A small self-supervised image encoder, trained from scratch.
Training: soap at rate 0.0021, batches of 128.
Data: trained on aerial photos of the United States (SatlasPretrain), 3.6 epochs.
Rows from block 2, named by matrix and row number. Rows with one number belong to one attention dimension. Each number is 500 + 50 x the weight over its row's rms, rounded and kept within 0 to 999. All counts start at 0. Numbers have three digits each. After the name is the row's rms in percent of the matrix's.
# q: attention query (model.blocks.2.attn.q.weight, 192x192), inputs 78-116
# k: attention key (model.blocks.2.attn.k.weight, 192x192), inputs 78-116
q.8 091:532462554422524456452502498573437487427570428572512545391569433507526397517522491527456541581554563438519492483492550
k.8 104:504507522579536566517549559521471460423533453479522421472429548570546468459448585513582413509445481572507513528487451
q.9 111:570486501474447414489478472610574553437470488608468497497478416509568508431498559547492397511432435599497355506490512
k.9 110:570519455541453596528514522586448501504510417501573448502552550569470479499532438514549448450508521478493503552414400
q.10 098:611544570481424535569514546456435512426474494525574503578540518467442510550457388493461472544540480540448572552583492
k.10 091:540540494506415484425520537468481532482401427460495508453482484575448543522531390507482535460518540544532387504528518
q.11 103:556601589532486571478543502488554518497414452502427544461478469497454449451415512594603536447489542481582583513538430
k.11 107:498605569515467572514492474523508544519530534526545521449450503490544444424482527460477496629470522530583531487498389
q.12 112:546523469568502408395423470542527511493463438460498437411539423443535496439453497478481496463420470483580549474437481
k.12 096:411537473531456508508448451414467486574484475448484416506521532484505427519492506508456430548475521498516545496491551
q.13 100:394522455489531429545473480434571500599559514517571477574572450572506514527534487455514539561416521478511433452538514
k.13 100:465519512449535439530505462512450442510429580508526560478463448478486542562506496474492546493437502544486553527534612
q.14 094:499407485504545471447540507546475434586611540573490493389512423458452538490528546456520420503570486468412496523492443
k.14 097:560552526524515566527402463503476412540450473449508470508447534523479530539444652469468578520501565484542541520534566
q.15 101:492557504491483427562458465446392399502484561497491496557522513546475499553506509491513531517525442526463459511627510
k.15 104:523467540594447463522538570557610537485498566538504478528454448545470469463463413505470580462528446536488553492483575
q.16 104:427504564559385470438541503490484455485521424497474475526504511500529488491568520576523476394508431473478469545507562
k.16 103:439431524454520542586511436548545500514500491433495540488535451438560519525546532552441549552514427567516475458490446
q.17 094:488533505509447486506602468575518550388478570454480457503486438470455525352429537620511443466548557474664467439523437
k.17 099:531553451485566475527474369493558529534532534550540524421533555457484467541494560510399477619420540440535476592474519
q.18 101:532556356579506423483509484508481526395487491378467494502475448458518577444558497550476542436474418536478473502496508
k.18 107:534449554534440502527464442501503531544534448442456468473542552569484631457509510495484471457564557493481580516492609
q.19 106:455413449493516523451433396474525492450588403538461471487452488469558570528569503468495447439405585512499445548460416
k.19 104:485493457512433518419485390462513451496526501492441447553407529469513531476504585487413386449554516507461517483478517
q.20 108:531455450496430502447457527455500470512508522478544544569419447472471532423487482469474537444585408480501487523497497
k.20 106:518472522461610540499534559456465467478581507485390529519500473446531590480458509500509458540413510482519568507554506
q.21 093:458559446470553503460455589475465437557458518538416522432481458541504510448528468522413596562543494479514523522378532
k.21 091:453448549490541436427484512449497576563559591475432533538465445477489540452501408581479455527566530402580444523484525
q.22 090:512508568568500553506575410534525550557511494503485470513416423537565517550494514531513527571463421454483509482511432
k.22 102:478519537514576530447494485476463544538492460459563468423565394513451430472477454459482500512554470425544488428560523
q.23 102:395517405532465560474455428508600544482427570433562458515569396439524466474506470418496493564452567522537494531528454
k.23 097:559544489441520568544494408448522571517561414552483491464499495561484554555565491532462523524603495493540498477520548
q.24 105:448526546485435403480379565530560561517552404465407496457414472544494434433483551451436457583516486500463419564371467
k.24 105:425499493502544565509543430485514497499535539493439503467426535541453532379464568481426514457553483497531539423453525
q.25 101:464547535507546481405415470464501451494617424513406484563538581477527556435494464470473561460452495486539464445516480
k.25 104:475550473510549473549601507450566544517544514453464444515528516518515443513496477507426497622454575503562553489534585
q.26 105:489481527494577452469522490516532417498489572486577474481447511513430495469495458382468486413460490395579555442512445
k.26 101:516564527525492553494580551465488462475454574481591513501500479460425476464471481517553500479490512591468415470487526
q.27 098:503537500392469480530513546501541421575485540574611520458478496437496474406573471608483546474530493476490527493592577
k.27 098:463392497572478520388389503505424495473563501520497507607512509580501486522480443478550526442561469492509451481512512
q.28 096:527518399569423473623492485570461507522474594557464423483524575504544558475541467442458475620467485486577632442568513
k.28 094:436421400552445421496517481475512552438571500515415403461476443473481494473436534496494488446568533473506512467443526
q.29 107:524466519524452565437464484460524535410517589488532439490500522504494468555545558538560449532507505546599454551451536
k.29 098:514545546511408534508453472565412466559551512521523495417465498491472503530539497584463570535485497492535534573598458
q.30 110:478503483500590555494425527572480430481369561432530559388549437523540555455466497570507475515549539573487489557500524
k.30 110:567521526481491577502420508511554497532497483465489403522463531493479571372422471527514536598532516470585580510558604
q.31 098:481420485601540533529484472489530536494504625521446625563530369554427570538485484510470426459411479521454424572435463
k.31 099:485444534567526478479466566440413556580437532486522541472511594424455485502507490520474569431478512503461470463498490
q.32 096:403475477443535514466478466471468552502456606522511474509592479452530332545473522522535545498504429520476542504488421
k.32 087:421505455610523454598494565512499526538470525532580540495488541505472444440448574459497456420458547505561482566546516
q.33 105:502557546451477487460473557506445460449446600528506532520476494497505538496524485513473523637444540511551476569476504
k.33 095:585572500539424471431454597506408514481479483494471462423484471503535393505534562517531556542539514500485464486582529
q.34 094:486378460555515531521577537476504532518486385387424500625480488470506527571473448476540426489485456486450612608566549
k.34 092:490524464553447508538472554496532500467491527521505519520524483425514576517459482574516456440486431529477439514463501
q.35 095:574531528371542505487461566564466483554503443494380489500425520546455555615498360492557512520488543541389541510446458
k.35 095:572502438547528451538480519571493548459517516436494429521462484642449465512519443502564481530609522528510477488537522
q.36 095:604355524483500484473442518483442444474477472533540525542555550492492527539443433493551526514564483514500502462448441
k.36 093:474488569446481446455484559539505439454533558565503502433580456543517429498553394498609457506590524559433553488461466
q.37 102:468525414544409475560534537512510472500528403399485578553481542508502565428430505413514425499518553528453621524491412
k.37 088:535486474516500418525510565520579522446529404494472500503527611532550488583517518501482495531486453509466525404411393
q.38 102:484421479479525476491462458488473428591469498595475502496587521509487441585473543501588536570430506509493441503564481
k.38 107:436573524422442571547563531489453474563422523536577481559485501473473512390496456425451500470533506494521504473546521
q.39 109:496543501445443557387506548451453528482504477516451518509530414490448467462506521524544463525612553512498448408539513
k.39 103:547604492553488526498477517511506462447560608476562566450493605470541525495528494484536467574484613544440545384596485
q.40 093:555470519535502411555518618515484451620485506471516471551504508478536484493453489417565408371517545496466522454609510
k.40 092:533437536489522477440517495534465521539599552466449459545585486550500655548510469471497517538522514419438458477543533
q.41 107:499455405520444546565464568492473491419556455563455516554521482471411544451458443392467502426493573566498597504466491
k.41 106:440555582452409567458586439485507581494490492498488474386495560506477492547473553578512385477520558488501435515534548
q.42 097:591419491526504544503552467493557534549444564507452415600499531416525513481485535616484432565606428516464592471534544
k.42 091:589548437567513506554424455514556570517477488495413517502520497428436465474503561430568447541575543437479534491542452
q.43 100:390560526612464467510514552536467418518468546451492521476506466493512505587568480614548500592542497491498522447400526
k.43 096:480467446572506530487512471587537500497409402484524449556519600520450431472530520535528395520530484422470471557497498
q.44 108:500552502513469539480493480467430442597464502485494502448434579447498485413533439506439514524444428518436511559462399
k.44 113:432555527499458581515525444513542506410516489443485411472517578529502521450488517476520422559574480474475474502420535
q.45 100:475491543435490483456519509505554505565458466459484414592557473610443377504473533506485478525474456507474586455491551
k.45 098:559541529599515437390427564441514488555400508508397488545500626487459546439500580489460536523500532484504522545521463
q.46 102:463571441434386601521456538507508529523542616541568521373455476472612580435548546431533418427513399482411515507436540
k.46 093:492472421492499478469531552523494497411482512495495471459488476479457463486541461458543580540503476564549560467487524
q.47 095:503524463458478546467540419501521460541441550491555496567592576365572424560614445499516498421515524452508469445580492
k.47 097:521559518472479541443475524534485524468447435508491460560559439494480512478516485545527475442486440474470466433461493
q.48 104:547441402571502441504520513485470461516521477519529469455560561539572469559503490493514543433481423529483505551508435
k.48 106:470411484517549538522503544383456531536529505429432533520560502522494556524472505448446557442594496459461438496512566
q.49 102:617464577472498484537530492523472504502536535588493499501400520512453598461466472557409458521540463496470485530523551
k.49 094:530510457537460542486438535478479437448560543540588419432467432485440514541485519403518511519433486484436569489529406
q.50 101:517532556462547535522551577460506461526565552560537526465528523463514525506536416583494461560457493518476454590494456
k.50 100:492586391399469549471595476610455497500510465560605505463530509504438451491569504516545483502539522482487493542519467
q.51 100:460585504530440538518472521562593527484539485465544432531476558475591454512552531604372455488477472612501503448570521
k.51 095:514480472534477489489421552466506507513458508560410472536519504482482456538454552452498543513436417486587501541440491
q.52 098:577495437414510454586465455501546472527500409475602512461530502515512515564449546521558481464474473515396494541441487
k.52 103:484412505458422558488651519569552426484551549510461498438463399501495386580534466433465506531505507511444531444480487
q.53 094:546594524476579611522500486428540529493544624520427519537537519532521442540462486493513553487364433485507557501540520
k.53 099:469539369539599452595570386510510459444390441478478456507473491566522542451453524472614497509555560512508520502549502
q.54 100:432639509529528569541523501595424479542483581490525455557440459524402445509447468538476490495509465494510483565506519
k.54 109:507641547513489538492520436468586467513463577611540515437623538496492456481533581556512587482442477468495525554514502
q.55 094:483477495502519531480498470520509527481513414573529478404462486503578472553476474484453462521447473465534552544561516
k.55 099:583457409442329472489486465517488464409554552557420422496428455453436489482495466420448452517449574567469526532511440
q.56 100:486496559534475467437532517522458603531495498474488500580590474501455466512510605504484484535435556501474530501502526
k.56 100:573553455450535436548471477512597522429531488610471477521509530531448559450610501404494523442534508450476477495553463
q.57 098:522442485502491473515532572528517464368486547466500455532461509415497424598504548514457438482507475466467479370516544
k.57 105:509485604487445563475384501421463485495586604524480549509527493487458513572520478474455507623478515419494447404448491
q.58 111:571501483518462502552484497515516591569551503494551509528459477522524461494533610382508496425539471448474537505600441
k.58 102:554490503552435522423542470463483470533484540463561539480440586419523494495464470460516526521529484471604468523504508
q.59 087:455444426548618517425505451571516531516538524476449506479584406543457554573609497464557550421532441503499505553449511
k.59 085:413558479521494412435457497468509581500525481484420475571528460531451503426542591538559528481521500453497530556571476
q.60 093:495488514524529430523452577559505434507502471463483575473471537606482539514500458532531444450510495477458509575524590
k.60 097:504455544495496522471529564465462514418504518378475446511502432490457431490564404400508509489494516409404482464525408
q.61 092:592479590429499391524543573487439521516513634469492537523463482430519544591471522454523458486486420543467531461510499
k.61 103:547450640579514372571509433458533474481502493469536474529587434521578458486484393455538499496562489508497455437582520
q.62 100:492548475531487511497479477570393493430552488384490549518590435489565397491458537503391444407496561465505477559520543
k.62 093:439491513522536485563467495396569452391530553458497506521420526441419476526513512459513522429546491481538517577479567
q.63 098:534458544496513534508548450450473485393537543455542542456455480509558446510437453584533589488422472470576477471507523
k.63 097:484453486501586571442557381461507506462506491535588519422424515557459500511466530498421539568382472616513378492507526
q.64 099:476492589486552478465484509509489517417487435563456502450512440483546513526364492533488454436432515382478557486515576
k.64 095:447417489465473556510478483536514536469506512526515558543481510450478534542474443446525540467563459550573614537492478
q.65 098:583479504563542553474527536518488517470471484611465507587432484364511525478553459541516503514558518537517505592460410
k.65 103:509458526488506438473504473489530526479546471563556464512533413524586400513476544592494515494538453502525547551501489
q.66 098:510500573518423521607521513473448388425541446528492398479509538469447502489477508525546445537504495589543542528574494
k.66 099:511532522461520473497501539494466555520542565464539561403524478446510502628521541580544529486508495498661433474526544
q.67 097:417593525499485464612533581473508458405502509586471493464525534475563468453509442569479583464447473483441387556556590
k.67 098:585425531441446445441447536477603494480600495382500582423546566450502512533503454447476546557418494503531510505519487
q.68 106:472622479496440469577577475424503548511533540436551437498532463523511457560481547344464588473538493465559581478482473
k.68 109:524549435501538508411387434421584516513387499516528476457440526583443510502533372517532420425515566529496510427532466
q.69 097:545478454540533462438539547428549517433589609520497507469536457479551557515495487483455457488451529405506465494368537
k.69 097:487504537523545516453485521494512557490496512567508504539542412430569506505520413501453512507497453488467436486456489
q.70 110:582521544532483510527539595411487442393448550449505393474527506489484526543503538566459452459464569528537531490393424
k.70 102:504543536483570536437549503485544460490479608463528521482502485526502635526568603547521470463542602524541531484483451
q.71 094:480451479500450426515424459513500466466539653568462427463591458503443470537496548520557472416456526501516422491513387
k.71 105:482509560484544589517467461427450547485528500479438445416557503536497491532436464477476512458477476418505449449521497
q.72 102:462462523581506484520467541465520520572464514547547565490535381552518464510429436522557555438350467530596495475543478
k.72 105:569531509432517525457454472530361550526572532553557518452541443428453539505526476453423505493464506492478521447524418
q.73 101:450520514490523464533442548584410571520506468558493537443436480474456500433535510463493414638515447567501568496531587
k.73 103:539502520518495508511460519540493447561577530591430554436522538494416450453543523458526505478562479510534594492526590
q.74 097:478483500541547416464488529547469480459543595524498426584501444503642468459506493423465499436531462418519535549526545
k.74 110:420417442495430555460521551477510510488523455490540487486560561515416504469426503477429530543426559548350467490523490
q.75 103:471488534488591585483490495518546548419449515513545493521520420433563391448511528465549527533455476472495509563570511
k.75 101:461595463521506457543484421446494562465499507451479406533442436512407524536586447502370607524504556540513548502551578
q.76 103:432425470486542435526448462475475498454497595440408457413453483473531472543462525542553402584511433519474445500548411
k.76 102:486431530464516524499461504530505473540527494458538540541588499522437492475602498527383504520550431544512578514531509
q.77 108:545447551540434430474477436508387471518493429467648535509511518519497502548579468517505485546457493527473505496413527
k.77 108:475417596398488490454451486539478518572414531540522509477450490525507495497524476583593520458429462497548529564437495
q.78 087:547445467494492541447470518475425559467548534447395408479524566547435462435479555553534491491569500401499469486495482
k.78 094:537514472502431452509558538526537480558503476492514440556466453500455537596465503575555493531518544460540515576470538
q.79 099:476440462535525553531512487466497411450503423503537436406592499491620515503520443515527459476548455486469446517490436
k.79 098:552540487528514528480498381420437515489553508528484503411515437528451475447454451473492472531506497512563534472474478
q.80 100:504478526432467487568527438443474525401557492572509557485517511446505499512461458536509574445503417566512550545526518
k.80 101:489497533437444442466420480559464511467520506441563399497551441448465542493483559518441553471429484490459560538451487
q.81 101:500534440364514536493529530519464461480511508545576446611514483546491498635475503520516450473476615394510552472425444
k.81 104:513462429513444536559482454472507538509572535519528553579490498535634435404470556489495583571463549445490552529446521
q.82 094:504587442449482516490533503485545592508503416462498522484521489551460492544513548555452513447544487468520495482503452
k.82 083:534545539480568470440500491480506539477510578430429501535484582434560486610480558490461569485527537570457494472491493
q.83 101:503491576412595445482437438481534519433441519421442491508591606447534445522470513578549501438469398483469471459462482
k.83 102:568458469528516548572465513648514422414489448477522506464514580488574452539484536510522447503537426482470545463495487
q.84 099:470431512532564474468445468548485519538567559508538532474486579392468489440546564460516557440395463467559436562540411
k.84 099:568584498482522527531479487544547398539480480502467507629458502527416462486504501441486493439513520478522525477576479
q.85 110:573547484482519576454439443509471509472437531386466449471499633473457592461450444498597504624473552537477407558479460
k.85 112:550499517526501595476535497533484429527475394527605494515492459522562424559423535509609516466534413441486526533432415
q.86 096:558435490559445553439476580506446440510474470393497463462560496577573480482584562490524554475558575481446495473540488
k.86 093:492551449554546521524501543433455429473498503486468490546549494450553427467551528509564483442536534483442516502553490
q.87 102:449501445472524475550542500489515430461424527543570484505509539557515514541524521502591524560498356534375482518567489
k.87 104:421554459527568520478482445557423496467582461512481469482512463474490513563559516367424554541544495556553551494442487
q.88 103:536482497509549486497479506557544534442456446509562522389453474435503390387553558487541568527514460441473468614490518
k.88 105:574458452558513477565429540510486500507448547451487474542558458543527536457584450529416428444529579540509491535557480
q.89 097:553516485467476466535539518528512499610474499462528638585615514536556457450484600465443547494453582458574551444456463
k.89 102:453481564444593408413461402484483525437465533481560563508513564570489438535523505481425502499487430579443547510516478
q.90 094:467450515502496510417480501511568491507528558496440428418445558527616494421463438490515464521585593461526469481573495
k.90 092:528509459545532546488475588434559541506466515528440489550529458457503520450496555517491485481580525433431515416417511
q.91 096:504568468568500467416505557581463483566491457574441497632407495454485498557543475466472465414458438444556489376480463
k.91 099:502542513451476589481529538449478413566474625506478526526461596464539484578411527491472456548473541505445478453512516
q.92 099:459491522522532554468459474547510572553438459477534455474415516593421443451482458496430585397548475477558517536630555
k.92 105:529538465478535484575516568527414512571525481403527497503496462498464492543467582439469508592461526479535475516453469
q.93 102:574458434570462579444537412532454523500587526504409496459520528433469514480502455478512534508603531493454497438507417
k.93 104:497547506513466442512585528535645472482423613489511413469518482532450363474498474521448489500531555595392511526449511
q.94 101:464527559464444472461526544494539551525561527523547448503574501512627491485496450499530369510489436435582474458596480
k.94 095:411490616518481446485500481473462478531609539538458510471421501469534449445515439392501497544558459546513444555483445
q.95 107:549487492546490534585516469503456464545492427463515428415394564508474438497494621451449538561432460497589453487407556
k.95 104:507555549449481453514557536607553447534468495569533524441464523526485518574436593519586478474499517531599512474388540
q.96 104:459543522492567489429477535481533510490516466448510421428440508519422466447453518471520478506470498460490441472573482
k.96 109:436494576454483520500480553508489366494522448571580563464511517509485399476504615512520463473437527461560525475497484
q.97 095:436462555578503451500489560513448466518572474553468452584471543539410451508516405529511521500540485474373457480482491
k.97 101:530502623541558590549458470566527471600546556572416518596568421385509416415471493483515589458566521415516484513465417
q.98 108:562533566439488484483506520520498471468566550564506514563571471518519454502503413500382508627468514432506471517477481
k.98 100:471493530504492428436458442475448496554497536506524473500428414497457559515475477514489509522482536521424496499506496
q.99 095:471422433462491449454389433539453525518446463472508465562405417382468495559535527531476484490420516498572492387520459
k.99 095:508493434420455554480524548508500529512520541525496470436486483633500475554537581484411499580581486467467528476556479
q.100 096:544422528474477445552585479538514494525552470491576504463523618564476523476472483550557460532554497437483571477538570
k.100 095:459529503504482543514524600424439561579475554496602438512460549531550465554464523348482453457538473461498459576531456
q.101 110:422536555507592435479401456590532619475521501454468478527520484493456522454498509572383506486503499581542544577452451
k.101 102:478533573483525416407555485513481490483524435557504461475455485538550518500458552398541412490458542365597461482538507
q.102 096:503471537468499522480494494512435510567499521481492498465616471533435429549415454522520446449458529488469424533500534
k.102 096:530475472583579466449609505505440617628435471444458417530497480461497485552527468504480440454546503528529448588446483
q.103 088:455458385483474438514557528368456406503479553436496556510498477581483474506516437543607548473562577491408520519440528
k.103 089:471475472491493505546448556529477545504524516566488545603500524495459415543470444418477458510462452516466503493465572
q.104 101:420511454445538404455457499549414505589408474517485493519419468507494592622429569521464546426406510539447508508449478
k.104 097:555506461366543494388568446439539505539439467425474507440571518521526491514517588523467469464531539409507442459485482
q.105 103:512479521511576471431474483434361504476385523447479545504509609522457525457483503466516507488583499535493500501472454
k.105 101:522506453546457440556475548458651500481551431512586599589526488490462358494549564566496553427507517509524564571462443
q.106 105:479548549439540545456423472444486480452570510554432505519483447462484537550412431469620518493604506568502510527520473
k.106 108:577467515442529497492514590504567468548528574539531458538614470447510477472544484471500525455521407542509529550508526
q.107 099:463425465462546509496539587529510516514386543470511478591504552469508521438534463457462491357502573523456463490468532
k.107 105:529602562540469466566561441554512544514551390582535553478535540489433512568555516517447514445517550414517541636459443
q.108 104:528495564529460500557444554447554511436461452498504579482484511419500561411491505390472507551477472439504576437537491
k.108 092:442505544566478549461565516414556504470472543433443391441617463564508586448589462482432554551425491495479532499479445
q.109 103:445462572463407521473490478593480570521561526500438494543428456488461488448577520528504535499485456528481440470517498
k.109 111:513569477590563516494452560463562441432513485463510571436584568565542477463469444464474484474519600467555547565506508
q.110 109:431489487427507469520443479499565413570407414577518493447493582546432616458540498437598551535450390531492521537460517
k.110 112:565488415510373480561510461428432528413414574464476473480477529476572501533559553377416510572460514591535494513600532
q.111 098:476494479446548480472534463435394447523580560452499532444442475412469492419437460494449473512427486534543444564526476
k.111 096:524498514485549538504486564460513511690483487429453502610534473441542511485449561516448385479524492451439560499537468
q.112 102:538454478564520494433519616555411502490511429414517497510425577495447521486531526474437543503482485537474497472526483
k.112 100:436465368500418548524559508456467456577559534531433520504566488473511531470518528582552470500562529436427496511398452
q.113 105:461509522525486450496454467522414406532590405463455470559569544419576586474514562476482502499431510567488512502506511
k.113 109:471502505391536539487474436428554512526461560532407431553573551533503536562502587375376491526458494559565490475559495
q.114 109:605514445476537536585647493518606535559404526443518501529477508457531442492454528524497499546496611486551570511441483
k.114 112:504513441494494564440462552427427443528509450591484518574477596511502495530516389529392474531435599399409426449516486
q.115 099:518533484445403528570541467418516485560433526543454493476419591562502424482520512458482483451566491533516597503448475
k.115 108:530542488577507573543475467486556525426492553468486488455526542478544457529505520510450560480358503522479546521467452
q.116 105:543507560557468417431628490517532492506456460435551446567588517439577523501546552479565521614501502546425448385444477
k.116 103:566538518528443539507450445541544417457532491528598458441482462500489528538416436470476527505483597482536435388509552
q.117 098:506375444490606537532508453543574523508515544500523478571465543516499438535443584422570474497542462457539599530460579
k.117 095:495491470531439506468464508391532496504501459481568486523477461505542435517537509455414524506486566396399453484563445
q.118 113:389509473474465523480539521440513542453491503484425459519470478486466466512464505521563532471510527427463518469476448
k.118 113:442533519528558552562447451475442486437380491438510473491511515428481520504453509470450559497538424492410540508458469
q.119 097:537472523382528460465548470480486470420473534507435468411495515454522506410505434521536493520468453527499578512518520
k.119 103:525489552562471526510449447531443394480486499445526535521470530391568449422532492504428467455494556506414544575521565
q.120 101:472466461449492527458490605466443478520427482423534504529527493464476497476488425411487533445547445445530450521478478
k.120 104:537462525537472552554510518540520579559492477504511592445536485617527506461501487441516448426514560465432530485479453
q.121 100:398514550475455549464445549456540639424576486579465541551501455504455581534535486512454524541531536522440486495544492
k.121 109:465496490544555568469491352545530522467527510492409470469560484439559531501493560509505517557457460640571533503474524
q.122 094:439535494571547494560512432480531468526510559480518532532454365503534401568468442394434469476495559493522419520594472
k.122 104:592454583475603538464510555438513558481515431436583450364512557545381512419518579557514532549603484455538446512395583
q.123 089:516533527508428584404548553493528503511415456551545483552434494457538485467441499492412464479442479481474536478504475
k.123 096:484526506498550519493412476559485437534542598547475470532582598471454518476478542497467380450488549525563495525467475
q.124 101:561497421526540468491504452565486564500448577432456546484523485475551438497439476480539430555515525510648553491551469
k.124 095:495416584522494436457514501506556437532571439559543480512525421638496479487495518509486494412476459551451452515465465
q.125 104:483522545554662471590571491449486459414517501468555616582406449480422511457479470581492497483466410486451532456489554
k.125 109:612519491465428535504428469483469482458484469501518611524525455493451604487408487492401403466552463532435445521479512
q.126 101:586452503469473438381526505494495373520534478536585550510475469566524469522515624523496552396526587494423497504560476
k.126 095:466407542502525422606475539527469575526514560508479486449519638502488570489499382526536495548430485530491468480562484
q.127 106:545529554554490438519453449479514485541512549491488514526486433577443604515525532529548502547553491486540584639556533
k.127 104:498386481512456512504483579447447425501605479414416486587481523516427572516518441529554485550408515515492504449435432
q.128 104:534544513535451480541586520451499425463502542496564536416557489532491541492501499529544421438572468526461522543471468
k.128 094:571452600613402491512441504561460442457462451538491468473407435556442503503443496512493482467477575508574410506429518
q.129 092:572486438417432501506574577436513434567538565465474569452532442587504477516498536385473454538457554535545476513417470
k.129 096:467507438506520602414476513460593496482537537467493511532476439553484514513522567451511451503502585434547448507499656
q.130 096:346589538483500584493491434510510378544459496583502519482553533422514477474493497525489487516557496528502550550450538
k.130 095:475430531395559396541499539521538454480475499531428544436554601568474512540584515397479505542543424481546491486447534
q.131 102:439496492539502452445474449455563469538509575384526504459478504490509605414611476549452526583550428552546516532544370
k.131 107:488536574525478487557565513450431470514488470545473550502563516512406463509462459484594456569560506624535483535517489
q.132 089:524477588492494469515514490567441521548499524432477503422482543453530450609438490520534613544429410393517414548486376
k.132 097:486493463506546503580464581464458435552452570509509427495462538367467489450439474449530498527493449478453471514521407
q.133 093:476511433477364524525512488546445486524536547447455577405516585493506511554541505539520521438395476481414513445540368
k.133 100:598545615502556523424477461616549503510538433444532470446528513453541533530391474487505558434452447458505498519435434
q.134 097:426501475432581510517501523492529452460510546575517548522513539508534512542439515500419463481509394512548525519534470
k.134 097:533524563474511487483565488474505443513447567485575413499538537548583515529552510575438531562453492517530529456517538
q.135 098:514392559492450571441591499506478458525453445547480567526514443523457473561413474479467517543545513579515532492495596
k.135 102:577475453557479596528434427512560489461394452528490436476448465543495479473456423467472530541520406435439521511426504
q.136 089:519570472451516561530521521517532505442529472490508444454542478455517505524529494461527453488513468547585496560473521
k.136 091:575452457525515426431402550491486571462486536507465530412533520440553574520403498512499517522573446503623584435559499
q.137 080:546466548419624514463519553575454468469575508438524517439499545542444504530508588467505443477564499448558471477450450
k.137 096:524477499482449473511624513422589552482452487492480561515492588492521499448605450475517423513534422499519646505435538
q.138 095:519506486548467479483507497419502463511493474500536472514475591487509510455580500443577554542549502546544424509438523
k.138 095:494497466555462457491484460548426490563569481508451429464421517411540497470456519470502516535469527470666535449549518
q.139 109:475500488519360488620498440578487550420505438533534445519536481463457417604510498443534487484478467524514488569595421
k.139 106:509512572485539539548575444583464451514490431464506488458424465521433453358431585459535568545546524536451509515393580
q.140 093:445438442539599586472454528584520563476481413569509423460425481579535465501513487462479501425482481476473413445508499
k.140 095:454489405515544492497508555585580479525494499463533591510507459407468424542525566462510533524452437457488487631617523
q.141 094:480509527480462504404522438508485536536517611511545486565486502496487583432568571433483518506498505539602443487401450
k.141 102:473541508520457423473448447473542528519517548588396476511600436503470491457500617433449471566426523466527457463549572
q.142 094:443482468500552442454458419503449527354567524546517566472445592406476477449436519395553538473559478518527502443517563
k.142 091:513453473428446472478396543507535514517415445430519444539568515459500525449460465490448545515482521575540536495589524
q.143 107:425448418484407472428496625462484520444533471616477458519485428570491523508480526496521495490404464600471489509496492
k.143 096:486512655435346510610511478556521501596521487561454628474478477529385494495437423446464531497530510468438565430438506
q.144 100:552408457503486463423504543475450505557517526561549573481503480463511505492507523463555496448558490563343427497429448
k.144 099:429524510559554530465566439430502492494446437618524503412435486450535598519491429522514499564516527614505563506502468
q.145 097:428577629452518507567485504435441463498464513470484560502482463584538483577456486590576428472509454419567406478588438
k.145 097:468516543516611495548439501525431498606481548523401463431539494481530563475385459522469453410548575516478533536520442
q.146 101:582588494546584514494536646548521502549457548480482495449432539425503571444484359437439539517427580616427507398478480
k.146 097:461496478507412504434594425406501438470535417395544598445485427509477571504564545564601459519459552563522494516541421
q.147 103:517599509527507536466593531520572528502484562530444574612469508535444522460419479475399531468434538598522490462469559
k.147 102:447592411504573432486417479447418406544512466547522393452590515585492420487512532517450467581504453473441428483468617
q.148 097:475467484474494505590512485452531556421479500579553473413472543565564441452494524506388531494516503424588403543479567
k.148 098:472496520480517484508587479483538486559507582430619516459462484478459505572367463431521498469489605596513474511420609
q.149 096:458598490507468534577462503475545543519496465470517513468480593450495481588354510460522533565578502520481493557479532
k.149 105:440418550465467557521460484419477521554445446446463495548541513528526519558495504549563495589527533558602523494587511
q.150 096:484489616505444452502675595469438496510482487518515501560534475467466540420532422452534530576465477460480487432519527
k.150 102:470450508455483641561432413465543446452556577568460561566446522535459585553533474438527472437556413440548508540478503
q.151 092:508470499503454441536440486437591526452573458523469410442496484399512592548608484522536481556407415578561435454487480
k.151 090:511551580547419556504408496536461501473490437498477512539509538492441521456422462474490455588550543519561466430488468
q.152 097:441527580590438520486573549575628578566494457480527509396473520450495432471482483463369485495468535497499460481473582
k.152 083:494514509519547443482489481506484477485546496557483458529428546565467412538442410410456434510485496551540457579446530
q.153 101:471443426498501488573448464449457517486528427515407421442431504501504546517500462515475518453479540518401504462467431
k.153 105:516466540480536516488491548528444484509351484480474538567580450460492535487503496507654390456469608442515537536523529